A small sound classifier, trained from scratch: norm batchnorm.
Rows from block 7 of a small sound classifier, named by matrix and row number. Rows with one number belong to one channel. Each number is 128 + 24 x the weight over its row's rms, rounded and kept within 0 to 255. All counts start at 0. Numbers have three digits each.
After each channel's rows are labels from the 100 clips, of 14976, where the channel reaches its highest value: "top examples" is what is common among them; "band" is the frequency band that holds the peak. Only what is clearly more common there than usual is listed. The data: acted Russian speech (Dusha).
# convs0: first 3x3 conv (model.blocks.7.convs.0.weight, 128x128x3x3, each kernel summed), inputs 0-63
# convs1: second 3x3 conv (model.blocks.7.convs.1.weight, 128x128x3x3, transposed, each kernel summed), outputs 0-63

convs0.69:136172179125125133123195083131129104145084121097126141114128161140106116129100144099134128129128132128135120109107147130137122097149121143121151166149105137113102107091115120141109122142114135
convs1.69:114182110157104143119095120136132128148135139154142120137126137161090133128090169167153185149088122179159146150116137174143110154143095131165100166137113116154129115117117108148152133126177101
top examples: emotion: angry; emotion: positive
band: 1000 to 2000 Hz

convs0.43:110146102128107114135144128102139128059129078088109112158155158164139167121121135066122126168131120110116103102180090119122169140112105142147127134153106159120055119145116133128141140117137152
convs1.43:110154090186126067139112128128118092077140136137145138126155125113096128145077128121159155109121155165144128151126138151144128135117117112136084128107128128165124086105101128111091117094114126
top examples: emotion: angry
band: 1000 to 2000 Hz

convs0.24:100128096114129135128135093136155139140120136082102127113103117105108095118142153140113128114156111113159135121125118111151121088138176113091112044110108120110141180145128126099086117121157106
convs1.24:128089128072128165122141118104126128081157142122128128157069125128128088108141082120108128134128114097159109086128106121109098118097063138142128148128127140070120132128119128100137138128123127
top examples: emotion: angry
band: 1000 to 2000 Hz

convs0.23:103114128113146071104151110120092128028099114120092141115153126129123132108133128100086094134131152127136127105123096128132128113128124151132130150152110146090083116116145136133111099104167159
convs1.23:100155099131128094150054115147123128077147096139107097128157164107118152141124120129135128112130148147151131145134117114120128142177107120138072124103142124133094109128108139094103098111110111
top examples: emotion: angry; emotion: positive
band: 500 to 1000 Hz

convs0.29:088141095113101129113151146134120137135145163139093095114137157148123073127110117122148110165144128140135149100087136133116139095128138106114134144122132138134138107139095107132125137076098176
convs1.29:118134109110120123121060127144099078128157097137073117116135161126147078153112139124131148138100137161097141093075108128161146129128109107152142102153100133136131127132103128150154118113132117
top examples: emotion: positive
band: 250 to 500 Hz

convs0.101:098101059136127131134126147112142154168146136145150133114157113114146078123139095140119131147141113107157101173138120135150138124197103118133107099128143116120156119128173112122093112128123128
convs1.101:095141096165122100083142116166139114121128096116117120111142122136086095158116167170169128168128160161128178157107139162128134112137106104104108084132117089161130116112128101116146125121129082
top examples: emotion: angry; emotion: positive
band: 500 to 1000 Hz; 250 to 500 Hz

convs0.20:122126139074148136093162131145144133107143120121123121125122098065109143137144133073085120162129179144104121125111139129156068134153124145128125124115135145119144124116117122125137135115118159
convs1.20:145133083186089072139110092122121124067108081151093098089138141124095129140132128129134109114155137133143122191133162135092130138153139101108093090128131115124120125113105147069119086087142095
top examples: emotion: positive
band: 500 to 1000 Hz

convs0.62:136193109142134145114134096163136115113147160128099098102162163108105128141134118100155139193090128147121134151122119097119123063157071132135135127153148137147098103097192126157104161138137159
convs1.62:094168079143111080128089109148124112113185114121084085119136095157112117138133147111118115144149155128103132101085139152130103122143116143128102117117128119187118105128104102151137147109133105
top examples: emotion: positive
band: 500 to 1000 Hz

convs0.8:103119142114095180081130125139136128194131125112171144166125125126131134151099128136121125084098153155135136126131180127118163107190128119113135084107122081108162109121142122128106088096150145
convs1.8:082128134128072106115098144169130134131133080110145098098110124121095122124095133095128109127148161153126131138094111156100096120128118108158099109123136113143149128131094104134145118122147085
top examples: emotion: angry; emotion: positive
band: 1000 to 2000 Hz

convs0.56:150137126128128155128169120179128123169118128112145134182158123128160145201153128134146146148142154132153128145137147125138132122132118128113161133130123102137141151142169130152138135146128128
convs1.56:098167096152123129095124138183118106150128097136111174099152086138122128147095165128128135138115152156138162152116128169181082141131128128128128082159141101156119128098117114150170122119182116
top examples: emotion: positive
band: 500 to 1000 Hz

convs0.60:098131128125117114147088160104116130062096117139055117105122118108096138117147131109092080130100144164099126079099101120126128149108137138137112119121085141110090121133127128111148147108099142
convs1.60:152124141139092116141121128059121149110129114168117117158095135129123108070144107117134081122135124115117128140155072118101115124128082131094111128097113112144093113128111138102105128124117124
top examples: emotion: angry
band: 500 to 1000 Hz

convs0.15:099144130145090152148158157144072112137150117095127128111112152132145111106128072100145117144081150131114121093129144145052145147115113121149132087097127110153139122083163118130086150115138145
convs1.15:137160142118144065149135145149128130099132135128129108079097085159083128107162106131119091119161121111102158098078113161081160110128108136134098116082109104148100102158127128151136117128111107
top examples: emotion: positive
band: 0 to 250 Hz

convs0.89:114142135129125118115134157109141119027115143128112115114128132129108108116115131099147115175129143135136104118135101128110132112079133120162124175155088142133128107115119120128137137129125128
convs1.89:116158106172111092176116175131092090067122109156138128106162140102094128099120086106160118115086146128112116121131141141108136121133141093111056128115128119143112078096107126087106110128109112
top examples: emotion: angry
band: 1000 to 2000 Hz

convs0.61:095176156091121173125161107137125107180115147059132117105101142147132114106115145120074121131082177121118114086091121144116123123135143123103133105103119136127167087114125097120095078121133146
convs1.61:120123117111112136119154161171132131090145095107143099121090118109082119123128109126165124148150183146103138126089114171111120109121109088190065089104128123120144133118117123142104128113126122
top examples: emotion: angry; emotion: positive
band: 500 to 1000 Hz

convs0.32:128167091138097145161158107131083121106133065121145114147116106118108125109133104097092122157094139118085100141159125124105124120132131117151123117116153117153119128065135105128111123142101097
convs1.32:103135101152141116121136119136128137128131118187128150118135098121094134114081177102152107125122192139101147167128157134157066106133139108101094094110115109153100124081134098123135135103141107
top examples: emotion: positive
band: 250 to 500 Hz; 0 to 250 Hz

convs0.79:073099094117081050107133126145111122103131075105107113169097108137128139145089122097101135101143106133139107136144142120105117120145123117151145148116124113137047139140128101128133133108184115
convs1.79:091137128116158145136160165120164153103117068074097154107139122117109096155171128110075139127120156133121139100101115147111150079104114105101140090105151118178095138149126156128136129135121121
top examples: emotion: angry
band: 1000 to 2000 Hz