Weights of a small sound classifier.
Training: 22200 steps, held-out accuracy 72%.
Data: trained on acted Russian speech (Dusha), 26041 training examples, 81.8 epochs.
Rows from block 7 of a small sound classifier, named by matrix and row number. Rows with one number belong to one channel. Each number is 500 + 50 x the weight over its row's rms, rounded and kept within 0 to 999. All counts start at 0. Numbers have three digits each.
After each channel's rows are labels from the 100 clips, of 14976, where the channel reaches its highest value: "responds to" is what is common among them; "band" is the frequency band that holds the peak. Only what is clearly more common there than usual is listed. The data: acted Russian speech (Dusha).
# convs0: first 3x3 conv (model.blocks.7.convs.0.weight, 128x128x3x3, each kernel summed), inputs 64-127
# convs1: second 3x3 conv (model.blocks.7.convs.1.weight, 128x128x3x3, transposed, each kernel summed), outputs 64-127

convs0.27:493476510499498514484464486414491561447557479500523421513448534459521500525483488620531592417384446540625530433459512449492443599567541420512489521389511514480500459500466528500528577477552596
convs1.27:460461500485449401507500454513508509478532568490491462576477429454454433536553421510474447521500471500468472565550571372551467569556439500565435467468475485426520498477487479485535563466530499
responds to: emotion: positive
band: 500 to 1000 Hz; 250 to 500 Hz

convs0.89:524421500497500480510431515525519424430456484504500453578443447397480545555429425485498553369262515526536492444546485431530522558479578500520500500518416520521508495555510586500487445500495510
convs1.89:438457551425516464487496439547483526443477438382500466463513519507521590496469464491438458501461472510419414468570479419484464539480458486600514462471494489463490459475526515500447555453515421
responds to: emotion: angry
band: 1000 to 2000 Hz

convs0.88:509451500415599443537431519499499507506483458509567378452468497504500434478468472548581518446487542550523550444487554553500541484468592500500523532387519544388482461438492465481504628498567506
convs1.88:535406452459463500471460459537550563481455568501500483482482349545511552547506439447482456505536465550454470566515566447553465587559417500456456353404475451439498518478366443464522516429540500
responds to: emotion: positive
band: 0 to 250 Hz; 250 to 500 Hz

convs0.61:511485490564511511537486439442468426500528484431393488446475458533535456517562524510500463486461509525484442506474485567524484463482523479494446519574482473526513428460444436572556498372586412
convs1.61:529431481521546521450511470440489525476436362520516423490463477600544559579530535561473464451498511493535491500468504486463519459431544396445482393443525503538466500524500475419433635501469485
responds to: emotion: angry; emotion: positive
band: 500 to 1000 Hz

convs0.97:497600537516401533469502523512525473539496577500507484502480529389449522522465548456469528401455544521534451379551500379474519500460435565500423517542489520634530509444534444558404574497489500
convs1.97:508488528467516454510483473396429442510442477519548513489518543518494343481500461550429411480421521536505525450481540467499473617453517486587453463527519467526454463549485468484459526507529458
responds to: emotion: positive
band: 500 to 1000 Hz

convs0.104:548564398546472437461466528499525473573506443427534477559475526413511478507500479536469541465561522491634481514533441500495623389598501479436510499545437515540529407356498433475474549475454502
convs1.104:534511521501442460444470483531500509516468493453533452525405444472488368500536405396411415475547477479480552500557488567377462493467530511494456492541507500529512470544481481545500579467482294
responds to: emotion: positive; emotion: angry
band: 500 to 1000 Hz

convs0.8:491538535532511553468532463521538515459519381429441485468540516565516500500485430531518367600519445546428518427506556491491519495448473541500400489601501534532474433510426478463476475475489452
convs1.8:470377439480575509492473489482529512438340492475512385473539516509586495502547514574439471504482463447511470442520508486441629563489497426466424444440495421491465446476575406449493524434510468
responds to: emotion: angry; emotion: positive
band: 1000 to 2000 Hz

convs0.23:434469500513417495473531483588529468532366506578567513575408413480428535528500451456466529478419481504489476510517431461503459499446520523453544494424415500522597481553485597467478455466495491
convs1.23:518448536420483448479461518514479498405496485465568365489463495522581500500484453451416420488448500565443512475534445561425527517535443573529521504432520480516533431456500524576544558482524323
responds to: emotion: angry; emotion: positive
band: 500 to 1000 Hz

convs0.15:511479458529492458530488457429478459464456451578363498498500441500485542431439506508456485527500515465451447476431424530500449415487385493482518403483510561508406456439456518569500527447490436
convs1.15:500503491492474478558541464539428468520529483576534556525500442485409484478538527568527517469456458431547448499430475464525477509376513508499478400521568467545382513408519456513382515459483514
responds to: emotion: positive
band: 0 to 250 Hz

convs0.58:523569365510436488451498489483519448590520497454537525488395496500497555435545467438425504485522460495495442542493466406436518332556550472377500506528477568571463523411458544361543511521564488
convs1.58:533431475500437493465540472485473456536484471458535486576422425469500445504501433437409401415476511469435556558446500538394479520577531514454500521488479485458556418469472439543601518492435337
responds to: emotion: positive
band: 500 to 1000 Hz

convs0.79:546481500505526455424485528516530470463433450418409535442532533478500489560444562479373463459493510482543467432539398527482560471593486507473439490436519454480485515493510470407461471487471479
convs1.79:470479475509480495562536448446536553459430448496588470531479504501493456576589446456468503490542527427520473542524439537388544523597549472408585517424476438517490487587466519524457494439487478
responds to: emotion: angry
band: 1000 to 2000 Hz

convs0.123:373465480587394468502485500596512429540462473498545490547490467358432555515479455452483452548428469570464488500485463443529408466484515565491523517492386505526565493480497556466504481530495503
convs1.123:499420526500474390455477499534560549495474479468556408521439511543584542500463464483469472464489472528471457452559517491463532521541451551520488520441574434495532454445501491579486562500503394
responds to: emotion: positive; emotion: angry
band: 500 to 1000 Hz

convs0.69:546560508425565469476409521483524456500484483538528467532538493500500463549450573555513572459515488472530524357459466580522627456496367535545488421487478536468513408434537513466601487500332521
convs1.69:493448441500437500428391515544500488443420444545561480458583449488511478533590539492433463513531509549446521509508598519442478503573473523543464542459443523538596477459442482534554432531479431
responds to: emotion: angry; emotion: positive
band: 1000 to 2000 Hz

convs0.21:455560498483487483594494485383500511473534554367456515500491478500500438460468522599485409551604539500477487528400571506498376427491434500380500390556532513491473467428395530477490485518558490
convs1.21:532513460650484515487470514375447378513487517494471565474536512430495523491500516557516495477458511437471500512465527494478489466500531485486500533530460557456445454500470484376459516525437499
responds to: emotion: positive
band: 500 to 1000 Hz

convs0.6:478469488513465463581499489500448492489424466508455426464482500416435463441547500528476451503534475500427464410461566501518585454552482500481386463530479488521525531473401500482522493533524465
convs1.6:515480453502500514546519492423475557446469434526500417527557486433495495484524536544433423442489483477530437436515441384540509551363475442481471449532531450412432444515550393489373516513476513
responds to: emotion: positive
band: 250 to 500 Hz

convs0.112:551439584459491439533515577458527510469507525517518371455512497509514471525465535454556486509364478559566530418569489486460512538556606561506457620482479573421486473455531484517513563520531491
convs1.112:451459456474489417467486459483529540525451561442499485452425425520506499482438433461345498546550584557498419523534539438495452555503446467521529474437488475424552515470488509462538522404520440
responds to: emotion: positive
band: 500 to 1000 Hz

convs0.101:512470518385437461524535454513497470483563444500483484454373410512516559512462487530578513533509438518554443489496526489537402521515548479559572442492513532345454456529443542515470448474359458
convs1.101:402464447550510472466418471525535532485429576418561466595500530543549537525550469510484466444583549475469422552515461475522588581533513480475450483470455498520491456434570463462548494410571504
responds to: emotion: angry; emotion: positive
band: 500 to 1000 Hz; 250 to 500 Hz

convs0.16:524519514531418497563561476551521464500479489481411590563473541592446487458452398540464520500460451600486498470529531449488395551459520546561518460413455499412392522494499508459502590386524522
convs1.16:344452507520477474495552460462453445484487599438477426645486458553465493570477501518523519482475500381552489573567518455606517544441479447509514501503469483516505483396500428530516533406490517
responds to: emotion: positive
band: 0 to 250 Hz

convs0.43:517458508512445514428520500566533475472542432500529498613554500522449527475500567413457506472472457540527500457517467436472587522550580500514467468437439476515486380541596569462462523461532530
convs1.43:537467544403499391434436490569515531417495500493571479415518483487551607490500501495409503523497529546382471442501519407425520550507424546500468479446487437444545449486487516551465472520456398
responds to: emotion: angry
band: 1000 to 2000 Hz

convs0.30:454515522493460468610493463582500467519454522457500466507467462576542447533519434551500461537503396601487462443501527484501420469500519578500492433524515551426565434445415520500482528453481428
convs1.30:474470485528475500553528463484487490508484494445559425594476500535541483517532507573487344410500498443518417588563499485512519570521428492472523518551522470483417487398546407520436574423562541
responds to: emotion: positive
band: 0 to 250 Hz

convs0.99:476461504500531513471411484544500437569559545500493500524570480484493465481504534419445465469465614476500402433530407500428485553443525491432441559546444516500571524410497476530369478472539500
convs1.99:500549491526480554477480563500477520551455536469457519457520566445489501500500407520468438560492523483391439500530506492370432530504517518425532558474512502500470463480479500540465484539464462
responds to: emotion: positive
band: 500 to 1000 Hz

convs0.5:500519530466433519470495536623532444504492605525626500444531475437534488520467467470475590399437473530515458375604430415474505494519500556537452545518456477526567558465485497527455465488456500
convs1.5:454550477492467430450490431450486416487434452516580516507486511499523384506500433484463444478427469603549492505551512424456531495477490536553482438500555444523518516465512472537485538519564368
responds to: emotion: positive
band: 500 to 1000 Hz

convs0.33:386479459523553454535500425548513460500471440500509515506438481480352515516485553484585587528419474586446535488476484480571445470500533526474532517475443531536527422593406574446524438506445514
convs1.33:503412462523459449463459530624538600485457471452535459505500515510541537534543509453440474511483535534501521499477591497433508502566437529513467476424446504427560485427490507491488519540461373
responds to: emotion: positive
band: 0 to 250 Hz

convs0.36:485464494578522477431454524457508543534456483466491489503604528589551474501486551481461415534548516601400481426541457569419561419469431572438385547490492533501520357462536449456519464500424507
convs1.36:504487405533460533477495466513506538397467560497527518361460501555558425578557462511366464570529495517487484416541491510405510525526432417496472490477498411515577461383455371513459504472545417
responds to: emotion: positive
band: 0 to 250 Hz

convs0.111:402517594483541498421366515457521555367537443517449508500528495432500482567482448590526618475454500536554607447495445464500470500568483489562494528443531447426547442524500500554553500464576531
convs1.111:497459482562448504500500420517530546458456521512544470530483516550531539537606360461500416502593428530535441529533539416499516508468477505590488478512434474538551452484460491537549593472471483
responds to: emotion: positive
band: 500 to 1000 Hz; 250 to 500 Hz

convs0.24:430475485433537425500489429533438525535519528576461495558453433503493450463565527458467532431471533500500465500449486568459500538417539491489539435536501395507379510537379510574467449500595424
convs1.24:516509481488518532482531512483301453477483461490443521503502519477480461472469514535538513538482487437467500487425487458355477368475457426476400527513500534498470550527567524469462522497370521
responds to: emotion: angry
band: 1000 to 2000 Hz

convs0.60:363375449513459495470511500551522484521500491462531500524479475491357529506579521427499538476395486556538453457574469463478502500540530442462500537555437431584581516506514537434515477444528500
convs1.60:527500532508539495484591500500408485500452452433504516521540547526474500429431499484437452572466562500412440500474449529328460496519580531394437646500522500443508529520552488488380485512474483
responds to: emotion: angry
band: 500 to 1000 Hz

convs0.67:555507458486603450400370473478537548474497334429500537483515520432534454537480500577516548511524445500541562429510530456493608483536478562526468500492531489500500454519508486535527419516473540
convs1.67:479466454537429513517479482520594521423446515511578500500484513594551552572594492500476500496623414504521428518521540462445588497551568483509487500450449445556501405488441504457513563502476511
responds to: emotion: positive
band: 500 to 1000 Hz

convs0.109:425464493509534515511512463500500457501437508627505478503471415361463500437510504594527457440426540521597606452503548640563544528606448526529608430402515515513478595574564532521532462470468439
convs1.109:500447440527432478466489431467463492531513524455489490496483395365500467489512442489458505578498500494453464485453525452534524525462449493489512482414373478500500505450423446426535468526531500
responds to: emotion: positive
band: 500 to 1000 Hz