Rows from block 7 of a small sound classifier, named by matrix and row number. Rows with one number belong to one channel. Each number is 500 + 40 x the weight over its row's rms, rounded and kept within 0 to 999. All counts start at 0. Numbers have three digits each.
Before each channel's rows are labels from the 100 clips, of 14976, where the channel reaches its highest value: "peak in band" is the frequency band that holds the peak; "responds to" is what is common among them. Only what is clearly more common there than usual is listed. The data: acted Russian speech (Dusha).
# convs0: first 3x3 conv (model.blocks.7.convs.0.weight, 128x128x3x3, each kernel summed), inputs 64-127
# convs1: second 3x3 conv (model.blocks.7.convs.1.weight, 128x128x3x3, transposed, each kernel summed), outputs 64-127

peak in band: 0 to 250 Hz; 250 to 500 Hz
responds to: emotion: positive
convs0.72:524432524466551488490417500491509567505470415500506445425451567536450488492538454559537504441495489524559546400489515524531482521492544478536500604430561477516537474500500491500506528467486512
convs1.72:500452429485483411481498487481513586523464512465500500477451461519489502520595447460490449570500468521482415531549539474500481574551442488471500451516489482467513492471476486500500466462525489

peak in band: 0 to 250 Hz; 250 to 500 Hz
responds to: emotion: positive
convs0.124:455474494453451495518459504543477448483479535558536450518546416479471468405483577425462421500447504516431482416492487489508485475520519526497398439438443461500469456493549461516472467525500481
convs1.124:515481493441479543573533546461418499514456540427457531466491528459562524484476477506553473537454473515486484525546500474519543530477538500447457534503482565505436495500518484500448500512513519

peak in band: 250 to 500 Hz
responds to: emotion: positive
convs0.100:457490500498522507449358498411536524443453426458433529521498520494486500460502443587515515514525450529550552469487490462461430534534487524495468514488536468463489512452474531510519545437516538
convs1.100:437493454574446509524491489526492458487500522501544477555491479532541531551536478495511452498546468462539453558562504456558478517496500450557466500464469500492492493441426435517561585458498500

peak in band: 500 to 1000 Hz; 250 to 500 Hz
responds to: emotion: positive
convs0.119:459498489453532418533455435484471500509446494538510520490456463477482384467559500500512542462520524493465494500463500505501511487490532489497503459500490453527418501467416495576537473465596405
convs1.119:535500508493500540505528500490437501492480504532446536530486523479479507490489528523545517538511485440505461486508486500377495416500477452466420517512471510471475513536511500483455532507404518

peak in band: 500 to 1000 Hz
responds to: emotion: positive
convs0.35:500512526504586512538443553491534555500540500510513513488487611507511515500500481564602552500544491515562600447500500605532515500533624500602517572466515546489537509537485500528553599500563555
convs1.35:481487453500511500500500500512507572500449557492547489508490457500520523546596404463500500548617444541485462500523591432500500543518435526509472465458492453500517506494483491500553519458544500

peak in band: 500 to 1000 Hz
responds to: emotion: positive
convs0.105:493533411519486519495500489474469497461542497387455522562541474484433500429472477528511411503557488511426517503423508446500453466510402562394492425525509552457448500453481448476448537527530500
convs1.105:495511487591486472513454493451396460500452517488488582506518485443557485416475506512502476518442517433487500501457474534461471525441484500466500539540480522507404444480483515522458502528489457

peak in band: 0 to 250 Hz
responds to: emotion: positive
convs0.84:443447487527539526469489477501501547500476531465474483561485452420499447475522545533489500483474543525521547524488560576526515500445494532452487500550447467556548508617479553500506418472552484
convs1.84:557500506494476508512485500421370519424500419457477467432514518445541499470500521536530500485463498474466458507506478500479429502475523485514443512556474522436447490462516491451481522496444484

peak in band: 500 to 1000 Hz; 250 to 500 Hz
responds to: emotion: positive
convs0.13:580541516452582471465428517488528567423527391500472530423466583481515463516501511594538563493568515464540563459444536564500566535530513472568502550483552512493497498560461471514508529492507530
convs1.13:461466443537446487475488458517531504471429546489524500521487500585514530546595494461486487537527452503480491518525557470493493512538459468553475500416402462535530464485431460471550504476522455

peak in band: 500 to 1000 Hz
responds to: emotion: positive
convs0.0:516524470430559553487484500381489525435516480516430498410460475479458500539500412546547564429524468478571574472490525439500516474543406463488518530500561500521511537516437556472553517480528521
convs1.0:509500442529397460502448452503517462472485542500480500457500513483491500500615466519492445510573453512437500490483486449509477494490501487562476488451433483523489410485497500464571589486472482

peak in band: 1000 to 2000 Hz; 500 to 1000 Hz
responds to: emotion: positive
convs0.121:498477499477462485534510476408531503482475545559515518429500532498483462477492502539459540530500460532575539561500473524536552446570489500486457515500479500531447506484486464475467502460487494
convs1.121:500440464467474500564504549491512591462421485500449438455526379514423480479500553430437488502558501524491454437508470486428485602540466438448515501479500485445500519526482494482498476481415563

peak in band: 500 to 1000 Hz
responds to: emotion: positive
convs0.103:467491512522628464411413500517525559500487414476519506476509544500536403510459490566484544472570460481547564476492524503500586439525469506500453526506496500523522422484471460511521482504483522
convs1.103:476500471514402509452467490542500487429445508503566485485481455519518513501566462434451489493532451517488471513532558488437479520557458528478484500446389454537531439513415503452536538504434453

peak in band: 500 to 1000 Hz
responds to: emotion: positive; emotion: angry
convs0.81:552565476527500516500483513488523512521489479466486568493497582490518542500519515432477503588522405514456423404482460579444513503468589476499420562486497476460500450410539471462500502442501512
convs1.81:450496425500472500481497484511510543461393505458513497500473489494500592588522484458465491515528406494508504476492494500469536543526531456505455420482507449521465451511506425500485506439509498

peak in band: 250 to 500 Hz
responds to: emotion: positive
convs0.55:488487550513546503504475500443460499542498488611479488518469423508535506462531479588597492473511550500517596555526531558560502515552524550538560491497512609500458525492503508546540523497481471
convs1.55:522485446513452418470513429493500511521491542461478501518467418412485474481528426500480468525523502481454466552500573488525461500438450524484474484466440501497510494434440473476511524482508461

peak in band: 0 to 250 Hz
responds to: emotion: positive
convs0.120:449553440536510535564467514503509465464519515455456535523450480529515471476475371497465543540473447466549480507478537500524454508501428527472520470441525552451447456403467573446539548500474461
convs1.120:430500447514484478486461480477441474477497487479497516557504487487477470494518513518505485457472483345489462542468486489557500551487476392512500469483500500502415465433517465516462530482505500

peak in band: 500 to 1000 Hz; 250 to 500 Hz
responds to: emotion: positive; emotion: angry
convs0.76:544596516515528532479479457472542516392532436469403531540440500491521498474475419539513500525555481505507511545469500491488443463537500530500500520491557527453500475495471517500528542520460513
convs1.76:488470458584472484480506491518532500479425502477549478566462500533560551547537447529507487493513429480476493548546546452534533500554512492559444481434470488523481432473464467441545581500506524

peak in band: 1000 to 2000 Hz; 500 to 1000 Hz
responds to: emotion: positive
convs0.74:453475514483507481455464500509486521480593493477530454541558488528478482528431573447473488451444518534454456462538480491447500479520496541491500479583468448520537513443501488500479430502563488
convs1.74:469529556501518493467519515438396500509487461428468520509538488457504500418439484536511500495466512450497500465490465471446500455469510498459479593472490535464432476535515500454464464483499504

peak in band: 500 to 1000 Hz; 250 to 500 Hz
responds to: emotion: positive
convs0.80:554482583439423486485483471505477500520565517501464542495515500539511461534500515456489492449434489525535500466518454454515522537579465446524491476475478500361534498507495432544501493443559500
convs1.80:500477532485534555500527500526543540477516537482458490519506415469500484526508478568534563563526453451449420457575433500500569532513542476483482482416528458510452501541561541490418500479461523

peak in band: 0 to 250 Hz
responds to: emotion: positive
convs0.70:427367462527515509522508500500517500539491440500461461489497510526499487411521493513533447549493485550539451442489540524456481525530537500500481516506488566556466491485479469521500605485489495
convs1.70:476448451468465463500492518486500518547492525426549410463500474483512500513536447492466428453476448485506466525497511437566500659480451488500404513474472487472485480494500490430475515480527513

peak in band: 1000 to 2000 Hz
responds to: emotion: positive
convs0.118:448509534570504523475485507475471521522438525477516475576595456500478533447500531458431481500488528584383479509484481496525476472500475609465470523482480426483443490478532467522490509522559500
convs1.118:444482456509469551488457500446504476468471500462473538418529490473526503505548490480498464459541524453463507474472462518418502598490524501482500544417500516526416477496445512531465510471450500

peak in band: 0 to 250 Hz
responds to: emotion: positive
convs0.73:533376415511497496561518470510522483528495426492487459484488507530454514488473448500494487549515416572540464428483546431464487485559485516479483479528513485481480499417439547472518539456464465
convs1.73:464470469445503506516492500473478513520476514407518398545509517510510515524504500518448385457500484484504440556472494494479552610515457438448436528500492474478441496399523433487444538449519485

peak in band: 0 to 250 Hz; 250 to 500 Hz
responds to: emotion: positive
convs0.48:476512382488500500510472499482431498458469450470419426544468474548500476465503406479447509461495459521519441451468524477468458500523538475433531484500539500471448463465445488500485577497531467
convs1.48:459453433559477487479524478513466492510487547471518484564459500546489548551516500509486516485512482417493519563493524484578498573517473451495509468456497534469388476472479493486459576477488500

peak in band: 0 to 250 Hz
responds to: emotion: positive
convs0.37:582523494523551493510473511566455478524462487473458511476560523581469500525508438444443476510480466530477449403501500513461533467512468526467416538500468535460431475456468460500514525471474474
convs1.37:460444483459532492489503460452522544463453499513487408543459511589549557529557482542540521472531530444463500512457517444569565549474568445436532478464500490470436500468485478517491570466515502

peak in band: 0 to 250 Hz
responds to: emotion: positive
convs0.10:483533428513513511500461502487500506479596476472434541561423478509436509457451465521500552574536466530568516541419500481480424526549439571487500434484530574476434512479456598463484545479505492
convs1.10:456491449510404457480493458504496487510505454463567454639466457423483477520491471529500464465504468436515475560511539455580501539482500485500431539446471482510515465405535467455505471459461497

peak in band: 500 to 1000 Hz
responds to: emotion: positive
convs0.20:489519509500394530461506521594550494513475512527543545524441500495470537546431487466480459383500481517460435446565509452429496517531604489473481530445487458506541459550535454524450555515474517
convs1.20:523517481474473425470516437494459492486470478469566470504459508489511497494508454439429445481442476534501460519552494463478506523500516507537500477478486500559502486549516519524537501457545414

peak in band: 500 to 1000 Hz
responds to: emotion: positive
convs0.41:457517511537531474516472476484523514555488475482498510541478549544530427459521488566481504558540530522475470500500497565488616388523489516500415495557500509584510479454373451461498422525478467
convs1.41:474429459499501497501495485468475501428438483500508450448497488492474449499528511455402416484512443464463474478484512479422500576515493485446416484488444435486502505505496422474476500543491392

peak in band: 500 to 1000 Hz; 250 to 500 Hz
responds to: emotion: positive
convs0.50:502525497558462537451527450503516499482467536499520510547422574475477531511479456496491472422499466537466425532508511569476466535512583550500405521410500510480488481484488469465445534516512518
convs1.50:475494475540451498465442470519467497475484528488559452538505525504496614484543493462431531502522446487515421568469524456520519561497513486480497446465473475501466505456500480482467544491515448

peak in band: 250 to 500 Hz
responds to: emotion: positive
convs0.3:543510473497443392535469467542508475510541469555571561465418500464497498503486465501520519485503505456517535430430487457547480526588489449530513551460512500499470513542469535487527468472539484
convs1.3:503471524523477458452466393512501553454463522434499478572477447427510424496514493518475480480494477462421510541543507455434494553563474441485455524405443477480537543533505426514478457476497399

peak in band: 500 to 1000 Hz; 250 to 500 Hz
responds to: emotion: positive
convs0.71:492496502464470500522452509471475493458544551391493521529500431533531365478440568474500493500504498521468496520489527465485487457541413512423491429477509548504517470387435481493512477516505499
convs1.71:503512466475478500475478520436400461556500491500444553477524489469500479440500491514518516486477471379466459508463518500467493476483514490399475570486502533495451498504463511500498491529442457

peak in band: 500 to 1000 Hz
responds to: emotion: positive
convs0.85:476451506508561489508451504457530517485464466486563440436483491500487515529500468496500515397475495500514588362522500593532515485472526478560556500452489505460490444463489514513563500444577553
convs1.85:501450430549475465437447414463544522446427505472539426486485397479457479538516468451500482510545449517492512509535549416507478543522425506524500463477491482482551419471476494482541525513488490